config.yaml
arch: "caformer"
dataset: "photos of arthropod specimens (BIOSCAN-5M)"
translate: 0.06
color_jitter: 0.1
mlp_ratio: 4
fused_qkv: true
patch_size: [2, 2]
init: "lecun_normal"
optimizer: "adamw"
lr: 0.0011
beta1: 0.9
Rows from block 6 of a small image classifier, named by matrix and row number. Rows with one number belong to one neuron. Each number is 500 + 25 x the weight over its row's rms, rounded and kept within 0 to 999. All counts start at 0. Numbers have three digits each.
After each neuron's rows are labels from the 100 images, of 14848, where the neuron reaches its highest value: "responds to" is what is common among them. Only what is clearly more common there than usual is listed. The data: photos of arthropod specimens (BIOSCAN-5M).
# fc1: MLP up (model.blocks.6.mlp.fc1.weight, 512x128), inputs 64-127
# fc2: MLP down (model.blocks.6.mlp.fc2.weight, 128x512, transposed), outputs 64-127

fc1.508:469483502508481485463489471472502530503528494477472574513515538495490515479543502536488492519493469508512489503484498493513501447469521479520516490500494453464446493503452540491503546505491484
fc2.508:487506468561492516467490503472513520492533516501493536523471508509491452502464494536509522543531487515504498490472547516505496469482523472459500475486480447476480495505494546510502524525484548
responds to: order Coleoptera; family Nitidulidae

fc1.228:513502489489499541519513464513519522485464452470501526524515493476535534520468487481507508483489522480512505532473500523516486507541439492488505468471472492511530521534515476511452491473489484
fc2.228:523502499558481436502494503486478492503479498511469496488517494521462522554471456492467488484536465573496527554493500525444471473494528531494516550486544523540499535507492489451523517492516488
responds to: order Hemiptera

fc1.247:518517495474497442515480531487511498488528505486497555475502521533475491478517482556515481509455477517477513483504513521509463451435493496476495531512449459490482491552476490480519518523491507
fc2.247:466511470539484487478492498489511507472567512501501519510465515507485468500440501523523487542483516529502510477475494486494502491498539489457451499496495468448475511519502505491519537538471507
responds to: order Coleoptera

fc1.107:527490466471530466426498468519481499487516479507519530509501527492487520436508559500485541504457538474507517489464535476491508496504494508489468525532491505466465520500524494525526496518464506
fc2.107:508529458543486491468486492498501477467539503499473506506486534492468509505511476488506491534503503538514511491491460496472459522497557491487484478520526477460484519478518484478506541515516514
responds to: order Diptera

fc1.92:511480484491524515510517487491501516505475512502496510512498519525508470461483488470550566489462498518478472503475521519505498472509516499476490477463507470489487513507519528492486507497476485
fc2.92:503515488551493461460498492508463520519504508488481542514499495517452520508474493513489513546470488530482536495503515527443492474493513505489481511472517495544503515523515516495538523503514557
responds to: order Coleoptera

fc1.29:513508511509547535477492475502523468469527517481494479515469534489507501515540493514512513513514494544531472464503480464518523507487519501459531513487465493480470468479505512552497501503495510
fc2.29:488523457581491498466492500498508474496484488487482496494485532487492475535446503510503513509580481522500514530517540492426468493505510500452529495473531510520474503528510511472538519526508486
responds to: order Psocodea

fc1.35:481510537517472534530508538473514542492442508490505468514522480489490532551476469504504480491537498494510508551523495502485509512513466517507507503493495542486560523511483469497464475446519479
fc2.35:486510488606470461478472540484495495504464500507479504484507499505480468566456482519490497508576479542495525565503526514450463479495520501490505503492548523510485515515496486484521523505506507
responds to: order Hemiptera

fc1.412:545457480486508483463508453500483525516490533499499523496514472517471518473490508464468490503506454521499481514467506530496533462439532526498516505483521472510509510494471515511496534493487548
fc2.412:537470488566498494496493500510464502498478490485509498485468470504459464537481526486485503502574516493510472511478518530415517489509481533478515481514510511506494511479501516501529514505482545
responds to: order Hymenoptera

fc1.31:499482479520470488485537501503489536448454504465497500525541497478479528514505501496495470482521529487522497527527480478492500484487526475473544517498497472528494526499461488453473518495476474
fc2.31:487496506571486477491473528497512507508479510489473516484512510523455453537473515499490510502595475524489509556470536516451521476496526465495494503486498501529471518515491528477526508498511523
responds to: order Hymenoptera

fc1.21:482521478489510509510493502505529507506489485473504509518493520490504510513504510519571560519478522449512512496456533503513495519532450490477495470459510508528498487481551473544477471502489486
fc2.21:542511489552483440467498528511462497488485484501491495494499483497463521551448460469476482518524474522496501534499494513426485501517517506500506531487539509530518530502503474480501507491506504
responds to: order Diptera

fc1.76:510503517475508490500496486491503530544516513549482530501522511532486486452510565511466547529458480515497545526486539506534499461465523479500510546497504484496462507537491551500505506495506517
fc2.76:475513489561455522510470487451502532490504532494461530490499514524510486512491492555493519527464452532494509536477493498509502467452518462465485486486497469479495514520475542505522510505475501
responds to: order Coleoptera

fc1.263:497524532507475536571506504494502511472461474493517464474498479487497521537477460520468487480547513506512492511484466505471543532509472511519500512487487514504535475500515463517464460444509458
fc2.263:485520478600475459452492539483501499490488498499498503479500518513477474554452462519491498506575474549494513554491526528451458469496514496507498494487547535510489512512499495492508528515507508
responds to: order Hemiptera

fc1.423:522502531484477460486492480544489458483531506535533468466501477512498483488442497456497498464490531482493496470445501473474493531512487543511484476535472544485481488466560484521534481490494528
fc2.423:502531466569479477440499505485493497469520484509489509507495533492457523534475462487477497516517496532521512497520497510455429510514547498486493490489551501483497545503496486461496544514517515
responds to: order Diptera

fc1.301:494521516486540541537501517529508472494498520483492499481493517493499523516490455481530500492506492496492489473529499504557497523525512484512507490496460503495512456489507497527498453481516529
fc2.301:505562492544493473471505530519502480497487486496496506502493533502473446511446464488506482529513496542510535491529531531455461489511485485495486501463517523509521536523510511483521500506514502
responds to: order Lepidoptera

fc1.501:535468494520518505506497451517472512510481535512483448527469483500497486545511479477476495498550480544507475466472487480493535488464528504478549546481492486522495500493512511509504556503510503
fc2.501:512503503602480487466494507500486490503489499481492493485477514502486448553448508508523516503600485505511499537487544513413499494511503505497519476490517506513492499497498499495518518517491515
responds to: order Hymenoptera

fc1.289:523444517521504485490532478509463538528468566487498503518505488510481498496527506479493483502493475514494473493470475524503527481469528527452512513507513488510523514495485544505507523459485532
fc2.289:507465492578475486495490516506462511480480495494508502489490482518465468532466507498508508503604499508496495528469548531436512487499490508495511478512502497515483490491502505499524519521488542
responds to: order Hymenoptera

fc1.252:536470486516492486475512489523462523516470518515469492510477497492477468480495506487502491494516455526505464479482487493487515482448521529490524530506515481521490500510506534504511543508493513
fc2.252:531498487584492482481494504502472496496490497489516514507491485508470460545447504494488500500604503509498494523485542513420514497508489505492514473501527498525493500496508508497528511511495539
responds to: order Hymenoptera

fc1.295:531513518481506512475513503538502476473555444496544515504484455465520467514486475485510461491513548460541492479531472487492540560528507515480486445543465497465536521456495496509494516505488500
fc2.295:514507464582479469457482518486486517473473505486493486512497491511481499533461477505485467525536489518489502539490503489451487477492539510474515509484547497507487554480468508450508543504507517
responds to: order Diptera

fc1.192:492484453502492471470481489448525510510499521503467538509538535571481506498547506523473513499487459538484522515473523483506479481445518473514474540515482500497481510509460524481536512527504488
fc2.192:468521465550465500450484496492522516477546491508493542513489528497501488509465497541519509536482484527496528500487517513502485496505539478465458481500502490452482495498507506511526504540464530
responds to: order Coleoptera

fc1.73:508472497506512513471506486478502486492517490456511546509506532470500562504493505491524522478497481467506519523543558513462477459516487503487486489464541475504487512512486525447517473505464497
fc2.73:540496504543475459469484499522470491483476490505488514485484494502487501529429466482494504479544498504518499509495500525429491466511520538474530532495544528538511498488510512496519488506510485
responds to: order Hymenoptera

fc1.168:511519499508519528461502477514499501512502508504528544542486508513495507493480547485557535537491481458480507472500551463509507489476476461484478470477478451518509506506517547487492500507489512
fc2.168:533500474529462444473480506486478489496493519495469513495489510515478508515481501496450482472523474558495506518483519509450467477472528511481479548502525527525463499497495520461552501532499505
responds to: order Coleoptera

fc1.369:552465505505503473491504450519469547527482524497507533511487478502506509502516521473485486494532477526479486506464476534488545453443521524460516533496519489514500479491497532513505529499470543
fc2.369:529476493573482493474496506500468517496480494486518502474494481520460469542457524502504497497578522494507471535452522541428511487502493522487509475507513510520495497486509511501523516512483538
responds to: order Hymenoptera

fc1.189:500516553499484543556505519516513479472483478522515464484486474473535492534462450498514477501526492476504473519520469497510516538543506538470516488507492509490564481500522461518472470464558483
fc2.189:490524464596476452458500535477506486481487495506483491482510517506477484561455482522508500498570477534495524560477499518476467469476532499509513508488543509520478525507493510470527521527502507
responds to: order Lepidoptera; order Hemiptera

fc1.490:514472518506499516490525475506477535503443528489516491524495473478474516516501548467489484489538518500505461513468458473493552475485515478465534525497498481522526514501468518481486505500485505
fc2.490:503491482590487484488487521486504491483482509487493512487502493520454468551449504504496492494607492505501506557467543520434499490490507493497510493497505508506479504516491506486520513510490531
responds to: order Hymenoptera

fc1.80:477517517560471529530468523465505529508495535498473489496502489479509520516499441500497480495507491518531482544543485501512476505516535452509510493506496516503521543508475478460479487474528471
fc2.80:489540484571463450464485542473512477516503513530469494474523527519476444520440494526484486498545468545489519534505519504475449481506518476498487493484539523510483500518490485474551507502526500
responds to: order Coleoptera; order Hemiptera

fc1.133:500504479482480506507461523502491448479528479535513465471496484464473503525514495504471462481486522488501487486467484504489522546542506521474495489540487527486506472438533469519482494490522523
fc2.133:500516493588470472431495528491480491470504495506511493494493517497472500528462465527496483525509490510509506528511497508445477475493532482478484486495541510491489535483492507476522533521490518
responds to: order Diptera

fc1.444:463519462449497507465465505494534472489509464486476505502503557472467488495494520499514532503457488448485541499561534490524442497525517497490471476514513509482493561505494506505495498537501507
fc2.444:514501468576500443438490518526507468468499477491519506478501482515486483522444506501510504521528519509512528524495487462462505506491510504472498513496544516514512493483520497477519512520492516
responds to: order Diptera; family Muscidae

fc1.63:514450495530497478512518461493469516496476544464485499536497489491461517508525505475485486471522488518517484510485490483469534458453532511489516521496508494520488504501462516459507566511482501
fc2.63:497506485582501480488489527493489490492483514498493501481482499505466439549450524510495510493600501502523502547468544518425504492495505503502501482506511497507469499512524509485524516504504526
responds to: order Hymenoptera

fc1.288:535520511493487493475474497534477457472524479518521475458494459487488468483460503461485464483496526516476492463478483517473535531521470521524485494563485530516512457468520469537517473515487527
fc2.288:501515471571477488452484501489484511481504484507502505498493519493456504532466462507489503525521500532519519533517492512448439486493540497482498482500561499476498558492504496462499536506519523
responds to: order Diptera

fc1.465:512494523503566479492509497503509486543530498493467546492485536469493517462495490495513525484467468503524536518508523544534440487511502494486485505457509472484494557515513497484491470508505503
fc2.465:528523474536490466454475520490487480494523497514486517496492487495467496526461469497509501516544497526499483476450481527466483504505550506476496466519479543505482472476550472525527534529494533
responds to: order Coleoptera

fc1.283:505462467533478484486522485502462523462464504466507518557532502471481535513525480487485478483532507516528491548471484485499508468464500515502497507503514478504512510506456516470500532519470497
fc2.283:489517495560483478490474529492495500497488509497490526478503499510468444538443513512494508503603499520495515547457547526446511473496502495501500490508499494514492495505493514486529506495500514
responds to: order Hymenoptera

fc1.435:510519478464526470513450510528470484528501537569477486492501500531493479435488547503491506508448476531480517473454497501548501510496489503492501548526484512488467470510504502531513488497514532
fc2.435:485529474597472513456490505480499523491512511500481520511482507498477491521471468521494512544511477565519503509518505513488495482489518496447515491502525479487499546508497525483508532508510517
responds to: order Lepidoptera

fc1.77:463506494502490485523548540488520511470490472445522495468513527493490504498504506519501534488464536468523553502561538506492440515531484499507466492515524512506542527496479506512503465508452475
fc2.77:511504484563496451481533500512482524480491460465515544508504485488457501529456516494499477470525499499531506530491515481459516496511518497480487544482526504527502539502479512477524511495470503
responds to: order Hymenoptera

fc1.364:487516480475482461482480521482514530533504525504473528478514506560469466438517552511494529508471464511485487510513520527556496468451524473516505530510493493511465512526507549496509519501504508
fc2.364:473517471553473512493485498458528539491500538491457547514502521523498490509481501553524529530482461528503523522493511510518507466456532446470492495474482462479473538525464529485511523501489499
responds to: order Coleoptera; family Throscidae

fc1.432:510522556495470529550500529507506492499498488517511457463486473478500504528485452479488473491547508502504460519493448491494527557526485513543523486515497520494547509468527466511469461468550482
fc2.432:500530473607478444440487537481498502481490511498487488486504524503450482543462470520479498512542469536510515532506516512451450483511524494497493495489563514501499527501496500467512529508513491
responds to: order Lepidoptera

fc1.321:509467464505447464490488514477533509470489515494482526520500528507457512513533501505484514503506464506491479520512518499471505486473576480494515518513541505517488516486438502476530589516496516
fc2.321:489515483587499478466472518490503493484509509492486517487483506502487443530447529507520534552537489493491522525497550510466489471488514483476506471490498501513474479505513524510534496530505535
responds to: order Coleoptera

fc1.477:511496527493493499508518502488481520502467489493540525489518497472519544500501483532541538467501500445502552523480509505516474477521477510504501484455485487519533560528506515486476473500491522
fc2.477:532523496551493439490493508512458496520468516499490505490517491509485486539439478477474512480540478559494504550489501514461471445493515528467539536479549536538501510514506495486527492486506504
responds to: order Hemiptera

fc1.335:500530542510492532547497533491499481488481480487533466500498489460509505553486477505475460483537509483499492504523487477512525536545483498514513475505500538471565497482489468507458466467549478
fc2.335:485524468610459450459491535480512491494497507504485498485505510520488481554459486519487502510558471536491511561487523494450467477500534499503495511491542509505488521523488512464530521515509495
responds to: order Hemiptera; order Lepidoptera

fc1.113:473526464489491481492526497503530513475509482470503557485511528491488515486501519529517502478448512478526550537524557516527432512511457497498471491469508507481501513519480494464505494541462486
fc2.113:531540479510522462447507487537483477462501460492517521519478499501491474478441520488526518511499524502511506494480517513505497506495495505475500508499513526518500472495540500507505498538502527
responds to: order Hymenoptera

fc1.456:501470494538496485559545482485471508511482518448468499532497518475516517497478507497498504486503508536539486501510502535483474465473506516498523504462535520511526503501489488494492521493459498
fc2.456:510529505596500479492492513488485511512493511497496499476495483502466441532470519517475508499589479510495513526449546523444497478493500507500507496508527499496491507526499504492536522493512538
responds to: order Hymenoptera

fc1.323:504531550501467536544502517501505500482483509467521469491491472473510492530490445502493467483538513498513505501514472484479514543528460509523519498504483520492571484490501449522473485460537476
fc2.323:489521468606478444457479539478510502488470507500476503484508502527484490543456465519484493501554478545494513556505523514454458490493529494501513515495546512503490521531490496474517522513507499
responds to: order Hemiptera; order Lepidoptera

fc1.318:511534548496492509490449521546500462511503498538538464484494468476496533507507486463489440468497520476485463495542487469485521529551469501507527477492504540503533483492531475508476466489534476
fc2.318:506531470595477471456486523480525498480506505506495494481499518494458482537446462511493467510528480548506527537505497509444440490503521505497499498490543515483496560517483518477528520510523500
responds to: order Lepidoptera

fc1.319:498489456487510457449510474524475489513501471488505542517492474492508509500477497456496505460467518487529540475472512495461499490519445520470487482493501506526462511477511487496516476529451504
fc2.319:537513510569475464478476498512465522489479471510491491490485510482455501543470497487484476498562492516515491514497500497427467476511531515486524518491548529505509547489495494453529528500533518
responds to: order Hymenoptera

fc1.270:515499538470473492518485508526483449470529524522524451498487489501479502490500478470475463505509527522486491463452478493511504555532488533488509501532487548508519481466554472539494493484521527
fc2.270:492522476583480485454495518485499503481506493517487513506484511486457490532471456505497493526530497525520517525533502508432447493507534499483489488503558495480496542513488507450496526521510510
responds to: order Diptera

fc1.51:542488525495490464486502491497483443488525480522522478484458448510495459508434517483481477487495532506523503467469501497500524525499445515493497500547495517531508471494539470537524448530513491
fc2.51:520553484568487453437503487495493504484505481485494502509497557500473499519446484494505486529520493521506509517524488507461441491499534502486487500480550508505502539512507502470510529506515515
responds to: order Diptera

fc1.97:518468492498507473487533467511461531501454524510472503518498497497470500507529511480491487502521486510476470493469509545494517470452511518445536516486498482528513505508489516500486527488472544
fc2.97:517486494585482488485494507492479511492475502477514514477481484505472459542458511497502508500591513510511483531468528532426501466506493512485515481519509502500510510500510501498500524509480541
responds to: order Hymenoptera

fc1.391:504507538517494515529485521467479522481473476487532508494527485466523529537498484511505476471531499463536497532538494491494480518498522513525485454518509511491522505501504451482471468478533457
fc2.391:509509477589472460477485527463507504508503512503480506489506499513477482554464478520484498518568467540502517585477526502465470475496533499486502506484539511508474512527500504468541513510521513
responds to: order Coleoptera

fc1.126:473512492515472494502478493460509515478538516485465540504551493541499496505543492538483536490498480514495531517459521482486492466469499446525469508510474508471463511540456520475541546561491485
fc2.126:481532473553477477445498514496513485480541489504498534500481530520478456512428493534520495554484488513495522492488524519498490490513532483479453459498503479479495503499505518511524507540478555
responds to: order Coleoptera

fc1.436:491464469528502492469532465485482512478495521470489510518506489491496507504506494460493480486508486522516480516504475483470516466467513514471516546499540491530503507476459536445512552494501503
fc2.436:500496482581489473489481517489489492499484505493487508487488517522460443542459525499509503503597494491496505542487549516433518495493505506499512478494508505519467497503509519493534508517484511
responds to: order Hymenoptera

fc1.81:497491481477487443500485527466525558505533497525484514508525528545484477480517518532478501531487473537461533532464508494510489470474528474509466555520514491484495501545478538516549538524497518
fc2.81:476516482549474497482480497477541513469537515503471527495472521527501472532477509537512519543475478531500514509481506488514493494480514463460465490503493465466494509516486516502525510526468524
responds to: order Coleoptera

fc1.410:505494493488532505506504480495508479516531532510517499483470499512456456469468552498478491522481469492478503447451459524546514511456473488480510517544486484482439504489507531514548532475525532
fc2.410:496490483573487492478490501495492509509498534471485519505468484490460499533455482494494485524501478543525502534508470507452494467477541517452509530493538471507493541507467516500529511516491506
responds to: order Coleoptera

fc1.238:531492499467569482491512464506487486533514527511511504548478496501483479491493516470530517521499523516512494434500541504496486482466513518477506496472541493517458473525511552559498501506494504
fc2.238:554462502524488468504485500523426505478497491505513486462501483503476491534494513464472472485567499520516473509483480494394481500512505554497522553497545510517499509484519509484533534518500533
responds to: order Hymenoptera

fc1.122:484494504497506545477527504495496500506483454522532539493476485495502486480508513467538551505475518472513484516516499507538532478495460514475479453481457463507487496490505480544473515489464533
fc2.122:522556511524489434504497530501494488497478493510490507501521518515446496514483502499487504503539479546500529508466495529436468477516510503501505526492537535508510512520505498460524479491539528
responds to: order Coleoptera

fc1.180:536485515499536486497528469561458471510518489518512498468500447479472479467470538460500489528512528470507523457480493494496523517505450514465517482499509506532469505481547477541521480483493518
fc2.180:527521479572491472477485514512471491485509484508503478489486524488438485534484491491470478511585501527534503523508504489418468495501536508480512510511538518491503545493508491458518535512524516
responds to: order Diptera

fc1.427:499512513500470516532526519501485535533460495472527473482524474468514499548480495492498455502545518505534503520520482510510521496511459501531539516473481536513562490517490485489493474449496503
fc2.427:503495475600489453475483533502499502499476509486497501485510520504467469557450506503493512504582479530478504555458535537432480478498525518520509486486535515516470516511508486502524518502493523
responds to: order Hemiptera

fc1.102:471495497502517500475488474518498546486510512492481541511509515535494491480507539513492542543448440542517482517500522533520465480481510482522511541518483474475461501556456527504522517517474512
fc2.102:440512496541470510470481515454534531478546513498480535529475516506497484499464485549510520545478473538487507505489512506508523491463516456478484475507485464467487508497478516518495538500459529
responds to: order Coleoptera

fc1.254:502471490541456520526482504488495541480451514502477495529506471492524568535527482524476481483531482505518483556469464494486509460480500492503545517472462492522557487515461487468482524479494460
fc2.254:488521502591472481478485544484515491498483511511483514484499504511475444561437470525492510506596473538488515538474545549457472504495508501499509481477520513514491496511512501491538501500510526
responds to: order Coleoptera

fc1.223:539477512509503484477540458501455523519494520504506514543508501517471527498507510472484513535520460520485469515458475533483515472460519514469530511511520473540507495484491553499502537475442507
fc2.223:516481490595487488479499508504481501501472517501504507483485484524452466539472501501494503510600503515510488543467541541440495483505490508494516479511519504511487490477507507492519524489473547
responds to: order Hymenoptera

fc1.74:488545508492504545506479481525517480515503525512456482540464534478531508501493497477530506543478453497483506513523477525515475502482566518468513507441483493512501504453503492502450533490552500
fc2.74:490542484577497479461483533501489481508493486495492500459488510525485432531439498484519512507561494518493499523507563526454476493512500479479518505472532527518470510510518491497546497523509518
responds to: order Lepidoptera; family Tineidae

fc1.184:500488523471500515476492510508507476474546477512517460511474500486458534485512473485500509500458492501533531469492471517516489475510515466472490479545485514502492533461518523525493488503479478
fc2.184:478529477590455504448511505487502484459495480489489507500481514487464476530480463517505497527507504525517516509517486515462479495478531485492490474517546497478495563505466505494523537480490526
responds to: order Diptera

fc1.200:509486477478530478521473478502485524541498508525493545502517494509526501468483559501509568496500487521497542474488570527506484464478494496502480497484492476495470485524511527513527480508473522
fc2.200:515519503550486503499524474501487580497486502478500523524504535505499527526490475515505514529524466538533516519489499494463472445486545500483506512458504472491508545527471518477488534496488502
responds to: order Coleoptera

fc1.328:473509522489488548534508506497470533515465470495509526487501458528532459514487492486548534504490532445487493539498510494519499496533464491529514466463474480512513464521508482519457474489496497
fc2.328:507538482596477457485507524502476509496468482494503494479520492484463491551460478503487483521526480541512525526501499536439464473517518510503524520478556501521523550527488488459518540475530513
responds to: order Lepidoptera; order Hemiptera

fc1.131:515490465484517479524496459510480466526516522547499495488468503498454492444490529482503507510480481482479493434493501550490475495496513505468459527509520525513464538473500535516552513547496548
fc2.131:513540472573481486444512491502469505483510478495493513513490516497470497529446503508489499540515506534507509552501504501450471493518560506490501479490532473492491577511496509465516520510518529
responds to: order Lepidoptera

fc1.104:494509522527453509523510522446511507496469525498468504512523522449532549549505471523482477475508494511508498559491495498499510488488502479506529470466513478528540510481458507428458502503511476
fc2.104:490524501565491474479466549460526484490505523511466511479516527523482465525423491538496500525558461542490524550499528526456466492503520488492496509480523529505494506507519492514526520506523500
responds to: order Coleoptera; family Ptilodactylidae

fc1.416:498508474485471517468519527458507483472530502493489486526550543492468514506560505519516502539490491503496499503517499492520509516501522474543495470497482514460468516505475503473481559498480524
fc2.416:477524492567535497491515493508483481480504482499510507505472487482498432513434502513530508519530527489527495503495524506475503515521529494448495450501504471492493480494536499519524499510500556
responds to: order Coleoptera

fc1.492:530460467523513464495519466510495502497509538514456530497487518487476536507526525469505528469502469533520482546467522522470524460440539504467517512477488495516471511512481502462552518515501514
fc2.492:524520478567508473487493488507488497503492518505500529509476491525479465524422505500518528504550504509506495502463541537431502485509530500477530490460506500509481479511533497502519507507488525
responds to: order Hymenoptera

fc1.330:530458482511497485463507491511484517507501549486459513537481495495463513496500496498481484485542466513498480495477497512461512476454556527472515540509511502523484513499487520479525579506499515
fc2.330:523505486568491492476494507501482496487488498501504510484462496505461457555460516505489507511591499506509487536490543520428524487502494497486509471481526498514479508501507513473523506515503545
responds to: order Hymenoptera

fc1.414:507481488521476515515532470488508562467449504473534513547526497462506525531509486519482471498541502490520494548467474482488507485511496500498544513491479477491526497504459528471473537490468506
fc2.414:499507498585474474505467533480516498489468513500486511491511498521479469542435477520493504508593474527494524539465530545465510479486514501507512505484495504502485497511495523494530507496514518
responds to: order Coleoptera

fc1.383:476474472497509507515556529501504496480524432481477527546476487466526487487510504513520517494449512493494524472512489474533449484510460478490462454515505503445472486487502452513528488533429506
fc2.383:526513479510502455442506495526486470461505479481511482508484509473463498502440479477511478508521520509491500506487480525466494501504547519479478513502536518507491491460532492461508514519512494
responds to: order Diptera

fc1.493:547487511490489493515469492531481481475533515524504467475497503492482484481480479456478494481517523485496442441479452510506531526531495528477520477539475506516489512493546494536481466511516543
fc2.493:495514472592476491467488507484493488477504499501492502477485526496449475544470497517507498524558494510523511535503528513419483498488508504483498488497542499477477530508493511470531528529490483
responds to: order Diptera

fc1.202:553526558471491535559496507517474504484513510532495516458482470499503486496462494505526501457538487513505507479468501508525516513510479518509524498517452514488518457505529493550457470474527538
fc2.202:484511461593478464447493511491476503488490491509495510490485526487455494538465450495501491518517480545503512515517478523434463480504541508451496500496550503499496548510488497484513549516492505
responds to: order Lepidoptera

fc1.2:487471476527485486456514469498452533498492529495482511540506497507495498504545515488470496495531442532477499499473501501463509463423543501464517529477502481522493488496479497488506533488480500
fc2.2:504502492581496482497489520497483494499487501493513512478478489515469462555456501503506512512593503512499483533464540531444503471513498519494522476498511505515485488494508503503510523508490541
responds to: order Hymenoptera; class Collembola

fc1.452:524500497482522465497494490480525493525533507513508497496486545490485468467461483503492500526460496517484494489475525536543472472475550501485472524544494506503459548503547529485520524499522527
fc2.452:531505480562498469484504487511461503499509537501488525489473462502463489521444490497499516525477492525520506501482492511473512462489520506458499521495522471502497529497497527539523484518485542
responds to: order Coleoptera

fc1.24:507509499485510495537516487522515460475517486538492480470488486481487495483445462463507486477502531487482476459488503474515532539541450501512474443533467500504463504467560477540536475491532529
fc2.24:508525493555474476457498533502504504474492478494488499475499535495469518527476463501477475518528509552531520507530483508448444492515544498471517492509556496482503565497507508472500525495520495
responds to: order Diptera

fc1.3:506442500527477485499501488518494532505489543507476496556507494495480493515516498472478460517530475526507497495475504520473515468451567497476524537501497496534478520507481520499516565513502522
fc2.3:524507487572476491478477515498488489499489512498493517493480503507468442547473522513499507517591498507512510531509556512430501477504501493483497479486512492514486510510507527480522516516501509
responds to: order Hymenoptera

fc1.399:532507459519536496477527483512510475514481487453501522502485487474540495508478496497557509473471531476504517479533523491493469492524467503485467490490494478503513499512494502495494483499484466
fc2.399:520495480521488406478497501513473507474497494500462488493513499520478507512473488499477499488530482540488509526493510495437482479505552511503492560500554526532486493509512491451533501510499477
responds to: order Diptera

fc1.150:519524518498488519512489531545495452475527505517505429494464504490476461512479484476495474521539507491507475483491482465473538563509517503473514497534526519512491492461545475519505495480539499
fc2.150:503537463594486469454472514480503496491510507508488495486481529493472474543462474516501501502551481513507511541525503488435473489494520497487498484477541503491486524508491510468530522528508478
responds to: order Diptera